python train.py --fusion="prefix" --decoder_inner_norm=false --decoder_prefix_bidirectional=true --lr=0.0023
Rows from block 8 of the audio encoder, named by matrix and row number. Rows with one number belong to one channel. Each number is 500 + 50 x the weight over its row's rms, rounded and kept within 0 to 999. All counts start at 0. Numbers have three digits each. After the name is the row's rms in percent of the matrix's.
# convs1: first pointwise conv (encoder.blocks.8.convs.1.weight, 144x144x1), inputs 0-143
# convs3: second pointwise conv (encoder.blocks.8.convs.3.weight, 144x144x1, transposed), outputs 0-143
convs1.54 077:668501549465562426480524482460488589480443484511433520477566564500470556508485438410555489577516448443513440561409467522477539550393421490572551463451469508459495455536551460455475513438484578539480474517464521485515459449548552514549441466461596455460460449520526566497544561410597509410546497560505452538475521440601476552456469533459522476545511475462598436522367562499456470490487474592514459517473460453481518442549490530448559
convs3.54 091:457470496519370465538438519467525461465573476552435544533573526460521505532482531527396537498468518576572500489446486509540457492488521514455476444558507479553544574557434420410543457518450532450490469450504544488504581541543501651564460416525459503504603454439479406409493430461458528552483569470518349510465542537463450541499451541579509467498529538520475548558382466414475507511479465468508564443637518494493532502513504503472433
convs1.55 114:511476509469473407546485543529528443532293560594548513487506518525498526488549521498455461481463507407438488582378504673448512484377486547446496460514520548517517508522513583559419464469518555505431500440484469475485552492432457494479507571530527544590525552447546535483466412560517473515544421546506572423561450504434559522567570478489422525469495466456495471501450553487517500410480472469525518513464494455601466501562517516513525
convs3.55 115:500420556598588406391496480549471553552398447477541472494452492469531559498634456475530484478494598625461540441444506460555477529470502499445503437491492466549522516465481512615464431521468548516445497500544523543554599459499505489499469608624515468449578486459498512460489484551489540521570551541481437431490546497472552498490530600393437522484487416569414502507485521492540483544448493521438515455511551463582544570546556514478546
convs1.56 086:439548573508472555519532472470486519516469496444513536423520518542502485432524550567452499491447408525373524465573631504493512552468520462513558522461517511524462480548415493412513524596440541531465555492532488409499450549579553452550494498545475551510487504420502492431355501464491544456463469513451468520393405515465481540539535566589520494421466498472552443396562533555500575468531523441537470530498516462480547503473540475471312
convs3.56 079:464445429483476462500500514527593427474529524462511488512523508521480435438472480419549491480545552450531481511399600517586511456488498425516499584469502478425453456434558516504487496460463468554481462490478446595387480467603466475459470505493502475456421522515464524538295461486652523465480453455392555445543545477476574492408510501489481480528595564518500487510643513449534456505428487514519538501451462510556505485526541443553483
convs1.57 080:460411474571438426490510443514506499538559447468394474568474435503518561458467534538553510504479548417510512497468473561489454457650518543522545526398517510451438506473499459550482412561581462524400491453423511489524460491532478562505501502507521506460413468476325451554487509495530551506452506533561582527465547537498561490603468430423521523478530385517461481602494525513504503483465551464586411477487507511467426536429477549596462
convs3.57 076:516427509491512557552537407504570513473420516554459527492471430475561388568514493553501530521460508499527512550543568465522521575428514564531543430483509422444529478631428581571497483533557491459509509470415537441509396497523415510439550531566442509491525460502418502453572454534522503413530490439542421477467547557520580489537546518563523459502622609519553519517425500574536461495484546602478455518505615517523540460423479532564471
convs1.58 093:404534452553542483505566493440526488535485513453482509519487569456584534483539559479460512463480536472455425504395515535545479439516560535528520451555528568522425511502482454480533448509517488412367473491483541554504487490519459469512539526469504485618541399471530507539504375538428517570429473397571539495532518454503459460466499400483477470476492520343481584537546498533492509528505559533669494560599462430410464513561501550489458
convs3.58 093:512529478607462526508454551571483417568399423441494504492522449487509504451526487508429441483503485585476413461486493463461446343445535449505568452572442464427527539588516462505500503559418471626445458450475517483566598486545479594485509428469438531472512549441519600452501549467494535462504515419503496468517508475523453526460495483455485506554556479522519437540516431486454533551459460507385526463462420490385436512448487597468567
convs1.59 113:459475362575551472513543531465441490531471434519477501472439430432584480528451500536436514476349459463424558509447490536503454551564489515403513502500482441490507500486402444452553482492512483552461461472389537471514508488491462510490563510498479507546546516499531525601498513434497484484563421533490548450494532523565387509482577489593502511503595480595423490494515482484543481521562478420523501344402509436531556507619515413482531
convs3.59 116:594596348499463438486525598500510487543516566501610512493446394437540502461499474534423477501571504546583471450539525491520405470479563446533518512514620565525487455554499462469603582437470436457622541522504566472499429414528526576554443508512441499534471493529565501503508550427475425499542545515496605462537482505506484468505439499507502522512480526584401484494487485423472514478423517530444490601487488445458465550585505467507491
convs1.60 110:466544536530485493393523463520433431560549563491512467544565480419497428511557407504602556571475500519543409566512518474510581528462551452486548562561484438507512523440574593549414516477500426482440430496527467466418487478489545546476428486500461508442532482518504420542504444517454491531574510507478491499541545538520404561469441482639465517474560473570406498460418640475558479431565584393484484538548561473528494498534499468474506
convs3.60 108:499527546533515498464555470466504511526568583521495622512520470464521450496534497486510495549479466549472525489558554553547364398473483477553414499555427546519496472475535363513482474529493559497467546493327504494599516604485556471449496488553456571519543537429472436486511534584529424524485571581570491491511445541447522430593517593458434578518532424582498486522491615451507540473588500492524490490537491489510511505588490564508546
convs1.61 097:562489434452441477551574472481428507538485486459445564492496396482422484520517479556557472481437412486406503541454440378532471464493502489521567520465518471494524535537531443469519505526579447432545493357480487545452486605530420465518560537488468411474508394563518507570511525465599505527557489446521512451485545444453466427600521488468501453512505520534597457510382582458487440535497549556403492462510562485404408506528505531535551
convs3.61 105:477542482522536508525455474514498523529586480525526546507415473518561538497485517427480521464517510590416564484520405497592578471464543564496491546438618434510546495396451547511524565551567507409470575476573526507464504498434563527464568519428459579404462519541468530453507480548423557482479384496468448494501525632457374461469523474508484528432497409503551401447470464433489498526565517518457529397510578537480533519571507563468503
convs1.62 099:522459445444515421532457479575439566587475491546461467483455505486550561446455505553503432390521540457505418497494477430440466486541398421495521473504537567517497538494458460523494512575598519580533466394480514483576479452521552532496497465483471396520477491440570579650452303563490558488507579483590525446480538508487515521500499409498481519519549529479540508554517483502526443489524460445490434537490419534598541540541522467549507
convs3.62 105:446486488440555546478574448544533503508509491516553533552417544474568526476640523433469543487535477552507510480471460498606460403450508503464491512479487481548520537516505520553589479531558429532599579528488512513505471525382527622433569540523426487463518460540437555502449479499523552494386452493376533473492451569470531468528450514547482543495561431449542532595452538458437450483538496456432524490566549482426446617471523400422533
convs1.63 108:559500512559562475533461571563425526447461500550391455491538495567444495504500495530582475458525483505734393551520484548500445517494487543461466451536408540532505481517415525571494596529519610617528440501467541426481517512477440539471505413448582464553464482568457407521535498450495412485524481463524508460555486453476514469499533490515537508515443495467463549561577561518459509492468489416411504404489495500528548509527541448556488
convs3.63 100:562571491500581478512504450535553549472442496610500546522553446489534476451550575501489521521471429492518437481559521460574399468554467470455465526561420454530553490557451439579412521548449400552466482559525457531484435574498575488434541476521448518489532499459455512574504493496484622414512458438591442488494485453420533450537459496440527499517477493496538458565464608539466526556519476571537499407597422543546414561570519554491601
convs1.64 116:492433534441543465461467451468394537500490609455559521488515486433552507492524495464453541487496496466402504452472565531480506347558518494490567462475540479565533460459516477502535536525537492422498456559506489541530509495522377538525410524477533484433580486472474437481506428536509628445513589567504436499448586398510469553551465497514461471568533533442526474563364576456458419506477514514461510475460555483383466444564531541397536
convs3.64 110:507509537395509530556481528556426445497520499584519453468424455558507559456314485514484516465572490509505471525483509508540462526422511566569586562442517421501571479582491522473414531519556545510438420542474511488518584432492558504474520574562456477514575583487435566468498477501493434555525600554518567473513441448431523520479491520513550559554491488429488489501546540476477485524455490438530447477535572413388508650501527454437529
convs1.65 091:493502445443418523332524437563411552511514475519552518422497547578488544465522463422453522529426501480531499471471522570576458551360505568501500444490520446480504450519471483461481611428427480479517546497509558543615547468444504437564555521591424470522548477445522573489520548500469440497501484532573463478494530432554525466435472423577402458474566488537513498500550551468542470600563616472493518470563527482545541489519533463560512
convs3.65 088:483452493525461602516427521401504421504554576548460488626485440492539478551441501623605434486576441556484468513451473411565430553484511450412564449519529498484498425476555576526446478501571460474510374468508510415520478486514496539473484461555540483524510453535450559491511500504512412506559461442562474515474435534467568506512513569437476461506537501562508424494472438552426446449428641546495498544500551534545561501550472414543486
convs1.88 106:572487502532493488509587577496518488468426516477582436490488579550505518516460479633464460505560543452565443454457480507513469609519511532440458540502388560539522598406481539559542495472484457508515488578547536548503538522456524469476480513464533588456514541501476530462544475404459534428465443553478469485537508552611604596555520503509431486485422527435527528448562499496516505490495519560498553463507415549548400459454499446670421
convs3.88 107:514534505557435467475523450418467500550492481546514457555494543469502403494487467456412470436501462502484424509517533597497591598471465489522493470602506407582449421419470485482495497477497506498542525554582490523590542476460459473593374550496633534478388496533424487513501457566506545483502527463481566472492587535456482532442527430465481560519515414499373549552530518414534506502541502433485506430509523432552471491545540402583453
convs1.89 104:508497456528543554512442411441496496476484440494510554455451517538449454570399591534450499499442455507542475422464542561505483474509430499552504471498404414509502469467474498540436537470488497410507574566481477512496572411517507580499511545383618512451519553508428567471468494498689504501472560414517454412494569501419541492486568595403500462505535527490553500341523485514532519481513499505516487469543513486478550432483526539425528
convs3.89 106:587500529624549433467436419524535580494425467496522451488515456521479414517506535368588539546516510542475537496471509477605517521468549461456531471521484495517441484512461554530573532538442475539342485637499472528473478531557484552552586475459462471492465528484590508580455440481465539475491473458449444441495560473529490469510476342572528532519476485474476495564529448505480493515418557409392489470415446507490552571500502498561507
convs1.90 106:504543481506558500528512417537451476507463519509493457454539459485534517594539521538579499549455482484544532531501484516491459545560502588537534408601538626548548444516457436483550520628560512441489515486519612499525539572549482473492524501467477582489508552540500523518473584519448552535487406566548460467662442376421450523485506481526605565506438423458476522506492435489556586581465515565465518424531544500483391491458497496473542
convs3.90 104:517525531524375517486576519458508543525530432496498456534448497470534430499455433528482591454519520473569445544559480586544556427442430482477564436511486542423480459517530536534465504467512434452486447553524461509494482487438515513463579541518444540419449489439469463556549489392423511467509442393533483617575504391460529537480510468472448556405431578521509479486477474546482531574463513496557436471503558514476512401366451378569517
convs1.91 095:532438539480438503540434460465434473455501542487418459424555511433442481471531518365551439440539507503491511586543491530513486575488464548436465452484455571524460485496444516463525484537503498548451444450460428478513394610502472485474548505431445535531438490491541470604536605510584539518601542490630647435495424488503515414526559452467554527518569451442475488470487567527472519472538414489444516446535416507453517502517513482408472
convs3.91 097:571496503490458551499439562505512441526472426498450498473562498493508471472428551447492457484438520518571522500523553476533473436442467459439546515475430601497391399482514409488521423541479491618489430518465432454566499550456408536560448485418560586509511513505626424478551495462416390382464598501496517543481524574485477564435483473544492461480458495549513466442511462525452454412554454510536501422419465592458541518523505533447520
convs1.92 092:540543629535610565431497411402465513520583489484589480551476538488584452511429489515503517487425474508434482485432523520529479482549657457520537509499418502480507456481486511435509520408488521427560539567524500511570513588454535469532455532526479470460511510547443511436599492563452531474419506565380512480500532533438500507423577495528491443505425447582416477458533537487488490628518559573486552474451465565507451518559538527535504
convs3.92 094:512492490452523554521514523482553568496478558576526583515520457501507508469502512535450439572441510490537503537515438511511506481515517499466535441543415535404546472497439455416555565409493453577438443549390473510597499447495434502486544472535472473375402532501518525583499496373548548400489471560494504503478532495425438484495524562409487448492577544489596592491464507474531514472498670495489475603523552493538516560565508472546588
convs1.93 113:493564468533535536516563460470484514407505520511517544513448559587491442502432488586522460438551359534550565481517485567503533450473496569524523530572564531476487505504517479494356567487517524491423494411474446487396524514472513441556454485500451451677556477457500468507510538459503538499595484490573542535517487495508482450504486658467441515459521505443532527444490464508483515514486525571401479545504463411576462552544508455643509
convs3.93 117:431471555497525537502502488486505549542491528519431429532382516534496585505457508504540585521507480502464494441495492537530437482486448450469525495403529621509487541508493472484605463580368559561542447568549495515529441467588458520508501516495569509579428452448519508421483482404537548443400500602461477509501486557558543432518471418499479511454539430547601558522482432490419478451472546384521527575477518563532611486438435494463534
convs1.94 100:557494484533459492438496464481484519492622571477540487459458453639507549512446498562481502445506448533469620545444523443518449395535409520483467467452491547465510518442521530521537558539466495451561467537496410468636461446514490549477567475509494418471578494577438483429483504476422517484438472530451474547514506524458499582514462581427482426504550414534457466408408422509428464485587538477484524519587505495411572476519433566440536
convs3.94 097:424512557497471562449557538531440455486355496512510452472528479554409428512601483422471550490552540559497423523471515501547436499537468420505534544527409552492485565505472416489459461469543463541426520409562528488441472512516497555556419537544541493507409558457413518512513610530538544548532591420496510435507514470509478439433540430535450526524504529521431424449424537434450439470488499491457432459441419462546433500520397480413457
convs1.95 086:544449439478557550469495529497451472512504434509542453511457593566546464491576459504420521482488458531586479476472441458446557357540486468517408367469465538472515521480517527477471623512473473443438439518594481490555514524423548474524624435549609452418465517491457488514515619479544660523510478499424590493459489539581428457464536493477442460482506523436506496530460570576455504549487543505480474484576477500556467463510509510523492
convs3.95 076:415530514475454489593472550462498431549427432559502534452479524431509411449557459525518467419463529511528520370469549443518538544521501426449468511530433517457538506595568490491490498558475475539525487465521457427414584493524563486463440538515687488440496509473460511498547409463461481526466502492494469506527557429440620474416592450476430572534394487479511502460492437558474498444416510567512463435483446484458536480442448498427481
convs1.96 091:419472528480578509436453535512499516524380533584560504487475537482504463507562464493489537525485557479500512584480652517542524513462483416508421486482477479479469440481432615551537516516417494465542401566470519416459495507530494493496475452485493485554489380524427531442355473524474409488491487492575512624393545561483515452541512574479517520483468473523402548466560486543502492553499509540499526568591531486422577540453498523489384
convs3.96 093:482442455496522483434516590526525496519440581467474494542511449445484529513483537429508494500435587486430485415508339477537421479501553532447540480504402527511510467477442506488504481489490507519475513428504455355467494492519592390398514561471510533533462445519514555459622506578499442442540415450505512468467505554573492555500485533490482469406535409603492494481407460444505498520516442420533468476498482531633383507488489456514547
convs1.97 092:477502464481454471502576471506508479470507495531462592390472498407552532484464416521453534443551524424610377571499429436506486555502545458499494480531533394499463586524567466507516496475382499531488572546496501403371417460568525460435491485504515462582583493506506481412465530460485498552447570540485426507344516451479463459489499466499420558500491494451391501549494476468503574523563465506547452472517474443460511420476488542554501
convs3.97 096:480449477491508527567478471489489491466547527601510575549520488595570479559460437493484492538446417500435522478495505473575521473556479423480477444488477609601426375410488462452482527406476533542478392613464514570487476498608513526570526535441595541483565511577567431526447549463587546498487519573496514415578536537423487499503546525517454577490553537516484567610482441491438563525500578516483502515499537533470467438526448516520455