Weights of a small encoder-decoder audio transcriber: encoder norm batchnorm, decoder activation gelu.
Rows from block 8 of the audio encoder, named by matrix and row number. Rows with one number belong to one channel. Each number is 128 + 32 x the weight over its row's rms, rounded and kept within 0 to 255. All counts start at 0. Numbers have three digits each. After the name is the row's rms in percent of the matrix's.
# convs1: first pointwise conv (encoder.blocks.8.convs.1.weight, 144x144x1), inputs 0-143
# convs3: second pointwise conv (encoder.blocks.8.convs.3.weight, 144x144x1, transposed), outputs 0-143
convs1.66 085:100112119085153197140146158158146092114120123179136093127117130190183177131159146100152119117122112076099109175124161105127102101136070126154076144134132131121194129133135139136114172120133125105173151118143088123101173160131129146102102097114203105191097103139153164155042151133100178113165120169107161132123109124126086141102074122130103082085158158122117085130193050095156153130129058150096113092152068124154083122163113135128031
convs1.67 096:141129112097146113086113089115161120174116146220140128121119108126106128152111098147172129133141095115104079125074142119152069156113155119145075104150098126078110138237190136160167112097117099036095156142049119144098124111112134132115115131118124130123167133146086110130109126108093102148100107150154126148136134163091191221104129115096173106139088101096104140057171132085089168127073123156125102120120166173141152118120142162214131
convs1.68 101:167090104136117071125149132141167127117112061137137107146100096142171140141137139125123144095156166155135152141090163141073125159172100182007096089105109108100140155100090122131106159136088133092075059145112106102169131094121191118092097114198139103114102165124089121131148066103074148148120109088137083109154113137144165152105133237139146139140127181098149113161106118109148132165125128158132171139177110135123135078209131159165155
convs1.69 097:150159089101155106074176129117081111133124159129115096118135095147155142149158088158148087101105081115076175081163112109117128131147118076010104191117101138099172117184113184125167128167134102128150118083119167048093121164049088161112198127124132110127128137122086172147092083139127175148146101073167108144085142139128131136110173156104138175142109144097085100081146112145137107119103076164143159082129143120166115133078123171102144
convs1.70 105:159126114117147169085153086106061156158164107118087133122099097034108168132117066103121094142194097127092144097072143116169164110170131151081139149065111078151146173120018100143074122084110093138091139119160123156137152103140124114152132105165162167147169109096119090131145180112127129097105142156134098138161178122151163118103089126169127108130170119115103111085097133096073127122124093091087096109097039154085122111160167153114130
convs1.71 106:091101144131170141128152112099141107116133097158154148136125149120080104189135140160137134130162102178076114152156109149098131136021192137102139136118117089101167162102171118065115147155179125125080109201118092143092126144151121128132077182149125105132122099077105154161200155146062118150083151088153118149125053118099131135143155121055155124125129089098171114139116143138101123086188100161132144162087137119150092122228109122064111
convs1.72 123:119136093122164120157090124128147121161086154133170129083132117140150133153178032113140079127159153115083097162142127145070175155157139095111184093158094121138116113141159086129124111173131102077165066165108098111085150127143178122129127096146123093138065128100113187104085121238090138113126159130167138126091206113127157140164142174054159144148121112105179118087168113149201078121132139093082131141111132134169098123155135096158162
convs1.73 091:111103217080125161157168131154116126144093126148133177132155125155142090151096085128137195151121120165126107123122147207189073067089119119086044115143110063091143152125104079105134140133079125108165078090139120125106166121101122146108108149146146165101182112180112087115098131172053100132187126166122135129154157162107167136164106156078105096128088104128110143089078126089093158189081148166179120112131128165156119085138155140105141
convs1.74 098:133100144169131151101119172093167161116151132084099157104121151143098068136103099135142122158143115119130167114127051155051105190141122110089094165092156173144161184118136172148120129062152105098112155107143162141133213107225107074151073153147103096099101108105119099065125112086127078099161124122172135082152115185098095197115157073102092082133150151131128112165153164154073148136087122133148121093093120118166106125144126146118153
convs1.75 104:128149087145145167147144132092098085136128133082150132147147110070093129150059128184095119168141162092186124106043123170208096116138177134099142071115117143117158128176156138106139104110123080188111095125143157098098144092141139173113132126178161098131174061160148155154119114195154107181139134200127116143144099064096145158147111087189139170105111073103155147127132154140107120077124087102101135156131106132159136140061158163107180
convs1.76 101:132130113128166130156120092138072129092188099075120108130125115092187133137174157179102113120186189082085089136114151073082109044194094084114111087111138058127098111184092140125123116139093095082131138107100135138135137178165197181117101109131117159090188127167143159129100108082175103129087128161135062121160141090111130126123131101130124077152135132137133174054119124078148172137141133109138123085111133117197084100117159153132156
convs1.77 101:124097060143187150115059089140134112057181103107160113127111156123178162135096127163086147131175126140159108152171131160129132144093153183108102083160123092135115046130134090127104101122098141111090074158086220146139110114103077146152136148122151092181146103140103126151131152191105161160172154108132132128114116160133130160128130201142201187096111102124131071116132137157125135105120141169139148124080161208118192147115158090090137
convs1.78 109:099137131110139141167137131078128134066095114113077087131096150206124157146046097152160129171103088125076064083136133157156101134170129071152129175132130072123080130137094156196078130135145142111166176114111117095101076152106122133106138115163164156134191115117091102088120116134109121096097161192134148122135093120162152103101092146085139117133050166189133108110125039145130115098193091133160123157146134151137204122114132160144128
convs1.79 116:137153152152083098176134090085166157099104153147086111091156079140143125119171148133137134137055114122128159085130151128211109113124109133196192112066170120142123224132145117140115091107112186139142115165140155134071153060140069142128148097135133170029174154130099118060132152079156129165124133126138118142107110103119158126154128126134115164147158102165152132131094127063121111091079117139090103117141191065174134131107138087104140
convs1.80 094:156113049169131116193120131141163143105174100066130164074128096125076137141104151108158157199153103113082143119155167099126080153119097108149158046141169162135116096110137106112165109163169077097100033140187143087106093194154133121126205123134148148153112101051127126139167114125116144162081131137119092117131113126163131142137133154201123125169157144159171116125064119123129132140170160099124096153147112088131124149182149114163097
convs1.81 113:141150158114145108183107152109127149171107143150165130090130152128175095132127092146189133165124131099205073108129107132138123170121156131113192162081106159097162188129122198163149153163162166086181128106151127163175144151066137117154150105117151098129118162132067124121113102222180112178117132136066105125136162112092149132111072114162119127104173108087099132106129156148073121124138120142014171106057129152125150139085144120146121
convs1.82 111:142198163120133169140131140185115151095133154108093108115084134092142097115137168068127186065178109189186127135091134172092106134106071157137070144134136132136139173108146149162183089082127165068097075203129186093091168087165114130153108113077123137141074160128126098168100126142097090088105142122175168110110105127128164192103128131136133150122101106080092147125176156122109116076117115147215123167090141121163128148114122155159128
convs1.83 095:099103147082110102145125192153121133130102153138151108137197138086145082109113083154120170041144169141179163116093081109132081120150143110160072099101137120121121106142168077120160138140142164134050052141086124081148101114066127163113166157103162111153044116071120171151144046163119089088134148129132075099155149138136154119164146114106141116132112120130058156127147121126140108163159135124151133192126161137208136085104128155097122
convs1.84 100:169098120158168135091111140197121166117152092070170136116083190077149069149101127071175129067116166132136116097140109128095111108105117144096142092180162147082140149175144115148090141175146198119133181099135141106148128175137185119149154132147154118134158024116133093120145159132175089121160125140129130097147199160146122082116113130041125123130155124094169177132129169142132127155099140146064168095155085075134134144152147184118133
convs1.85 101:103116100065065121204095181095105117126161090111090161130145119041129148096175147133116113147174145161044162136167171155166147105149147153154183118083140067133162082151071161108120126167115136159093127177127107192156137112159153115121144140111120117145156145132148178140147135092154183136127164085132118096119147128089105150140167079089113174108086110139157144112140117177095118138111139110151074176053099056121079134102129143156106
convs1.86 102:123152127077161136105053119140125150169104145186115144134118136136148115142159123131136116133105105148112093123136117142146125099174163156133119076117174115130158136164091138123069127144135072045088088159119148115126098124047177132137172101134140212083161149111095047143201185128177125149121102140096145134149115161079161161151102146153131115132068162124145107154074083125102185128109148122104112074093054181074158157143136081163112
convs1.87 093:088186111083109116127101147098116120106140139095140097142134127088085082122139061194145124105075114140105055116066096103137138091143095119103173161134074105160148119107116085186099127113123196157126072108144105100104153127159000149144096107130163122149139137088113103117135125138080128156153155179116133149110134172134048107095141146079144128152152104111140082103161137123121141134110109083248112151159134157117134147128126143162126
convs3.66 089:103128157177164126127103152102140134123157100074144070104102147092108149151046139117172140139113111144128087125163054128195138121135182120132081063122130102094080060086086124120149148152115120178138126156153119065068097162064095117078118151095109106078083098147128168189185113124139152131139075165153136116113152141161136140132048131133155186120106165148111122183052114105099108134100119138146135141072103113104127116128106076129162
convs3.67 094:095146131154198095132132194110131112136099096131099117099158119159106154091142123154140112107147151116098073183118166126132159148136120112122151135093150162061104118147152085134166123119095081195104115104120184142073186091101107177131086122141197142090110156171147101092134146063112130134113106166160127105139079146103144162112093100142147110134152223088122144050181123144084149125113115134095107086132109072185176125181147112051154
convs3.68 096:104196140144162120185126099146123176073187146163147064103157100125103156116164142103139145111139131075130121127129118176153054112131083107147052073179140147182105118092139145127135110121157157124063130181140101130146169148144167112112171119121093068116035123158085113126126106142112123111194118172114133163129077151129159099143138115184178157118172185211134105131141176143133161147126129130091148112095076128116137133119130162158068
convs3.69 088:110111066104078165116087150115166120147105130108142128128118160121120126082139159152155148111195125158158122157118133181154073101101123177093124137127127110191150182115115135129081147178138160064180130148102180145143171141079116081172086097075245109170124094039129126178133159137061114099114183135167108134130115144121112094147078114167090119109099140114136100107103180116105108144120091143092109070110151131189119168141136125119133
convs3.70 106:109129137146166079123143100117093200173175165190137135131142150115128168119104062158123157171110124119184129125154131125168113081125183134211160154159080163182115114110162138102129068093105155146162151058148156083121093107127132190083138120151081118154096119132150114153101110115205117164118115129120164119128113166124171176177072143195135126153117101213109086130082149091103085118131161140155157179137121112166105118100135174128105
convs3.71 113:168153193125161117100142193094084156111102134126130121080159176151178153135147135114176075170129140142150156133138157151125129136093146084138147118130114135124194158158137095091076156139155166112095065122123129094189165133101141125111084150137161091147161136109094156151148166040122087097183208092165128128148153127156193165096096092166076159090058116100125126122120105095077155153107163102115071200112125115142133155077132107118112
convs3.72 121:182163176114114133122158190145102079146138111108170097113116085100090137116061158141141182118092188110105110141074111073117132109129114138096125142108158073099105081140126074151137158108153156109146169051124150114154146140113159123166124124103130104161097158137099120100123154016159182082104151166123162135131144161102114129142111138098126190101128090084156096138096160156113170116062124166141168128221129096065151104141161180122114
convs3.73 096:129137074139146100178125119132110151192073080136074131099118154125157125153114110135099139157157117196141099162097174129114086121114134147090099105152128116083123089141172036127121107106139119180159172159104094142117132119126095107136152142148149086061165129183093131163117152161131150124111117128113111189126138134107042155106096162166182096110184110191118101167105075141083150131124161097117115152134079180203115156163147129084209
convs3.74 108:129164148130095123125135179164132123132149104119088077122120127119119128175142076100085095114164173171047162147128142108050116145146119102129091121149191161100098116148135030167150140156143126170128106117125079106165182190105131110188081117122072101151150162113120148145134102148103155147159200094096147110133170145088178156131165131120125126143185119149105103051142116128159128126086155053183112095142134106158086129136133145117208
convs3.75 110:154197134079152104104180087145141145117162058169080149140108123181210127129145100104103133152159159098153141097126098123151153156155111128153097134082204095121123116120100182160094161114150129101099162109107141099115134172140100168143153145143121161075103119100148151143114066134115174189089107137092130140119137131106103128054123163103164121080181099169169111183138080099141104184048112093143115116185132088101122152122120063168156
convs3.76 101:131171133127121124137053080128194174092122160153104122088077116110121089140135076102138102171140149092137144118112082105132068084155163128195089193122158180125122140128136097031137088161111130119080123129096069069145135171135044073077105144115129158178154125092162114204124153137140132120088150114121172102149120142149102123154143155087099122119149132121111123212178119138179103152107124133095137162138102160072131103151131108112142
convs3.77 095:120174192056104136135181122136133157134156102123130137140167113094144075054171107150170137079128141216118117153165157104108102135068139125134208131138121086137146127148094104089046159073107126083127124164102094152096106188090067170105111163197129153142125111120135159085102147086165118150177118134179072117133198101126147125166149144114077145143117197126128077139126110116094151139137146140167120114123140160135100175142127134114097
convs3.78 112:150103113147140154060184160103087190092130154182148110151084128139127145109201127100128115168118097113082107141100141120167110170158140110165105154106092142135181083166123038110092128102146119090136083141043141122154120151133132094120092150118110135168197152168188156154143147105119067160177159134114141164137148128154089168160154113157053180112165115054126112176129108087132137142179158131137123093063120097169118125133108163134131
convs3.79 111:190137151143164088116129121121090093141131145130168149146124096164070059114156062116095122121140158125119144066114153136142147157141152151125107130111139089157182101153100145152139097112140128066059124086185162115087181106080182124145148125121123152132192112145115132115158154114104159160155116142155188137111122086123153097141149110121159174126084105105133151083133182186010175110197105127106113142210129105123107183083133117110104
convs3.80 091:138165084100141191091091141168125179127137151133144100082158133122186129125094190143065080193114114139074102111127110096163144103161163134148184119168114110128098117143120194169098145105147122050125100117112165110123144134218128115104128121121066093126139094137238112122133119125106084109138139120162145179122152047118126132122117119174107093160126174131085160131128134163080150106168124166157160178127137169104117112156097147190146
convs3.81 119:106073080126111123118158134183112143079144090087137155138189098156147088100118101135111139114100146190159110129155155109089135165138109119130098136173198116104155146126132171237161112126142165139104075156079146144132167131132126152102168185139154073094183133146100138127125123198153132163141150160113100068127132141195146145053206141140120116117193145103124184142137082127124171094148118118193142143081133160100130126108112101183148
convs3.82 113:124083068134137070209142223095104167140119161135145128113119122150168093105148097094106146099118127181062103082158099114173048137135088093080042175151129137132113106081112156109170129109105089101164076147075141140149083122095097170133151160131117134114152135150124130094134151120159124133090105121123193082135101136110142109099133116083131174111147140063106156135154129100146145086092067156153107144124160098077180138146140071154148
convs3.83 099:076095132079148123153101118142133143189066155142080073114145080159122086163178143113088152085089138172134128128066128127226125175185154139107149107135146139113156116149198189172173082129106146118090147103161159139131125108165131120118129144184184135158041102136125123123131120175096129105132112106097152099141046103073137090144142129148140128106168173203116060110125137126139161081148170136124145113122115137153098181104135144150113
convs3.84 103:086118171163048151171103092136120136148183162167154092095121164131137134206115077103160136109119134134114103098130132126128118131032151183157087104160117190108062115128127095130163069085130130154154128157098118136134175160136073115151075057134170158152148132171137090104111195170174127136168134152136159115144110105084097044108123125110122081171104130126102131119152183125143122125141147138154144106112094076097106188064132144120136
convs3.85 110:191126132170114158067123126130122146080175159116132120095141097127135170103162135072048083056153120113079140132066131133123090139158091165152112158076158177175100119129147173123106148130193101106142107170154175140096115167047084092142138113134157125112113176111142142148141123145121064118109133101094168128151119155072096089085151136175119123125126125142145170111115126117162139116092149115109111116108097086104104084193125232128193
convs3.86 098:108155118121096117103064117159114119101158175135073118145156113097108136158142097119100147195119165096168113139114165111145133087103118161094160151098125125111161144153128132166184071117125165082115201124188100138098088109149171145164123153151133114136159123096139129143158202098113113110172102174149165151131184115073118121169187122085153053127138175155104115127143185185082155095113140088136149101164077128155098124210107145048167
convs3.87 091:121122176059097118176068101102104156108161185119124152144159136107141080122108118131139117114118143115132080155121127118115180171099120128161109090095132136123131199076105097114095096177087071099128210182122129101061101184101123078129101205175128168117120115090111158123133081143129156217159123167121127106124147121069079171145162138127205085135090142161170138099125140135078099137114156163152132135104097124163147177113124129158091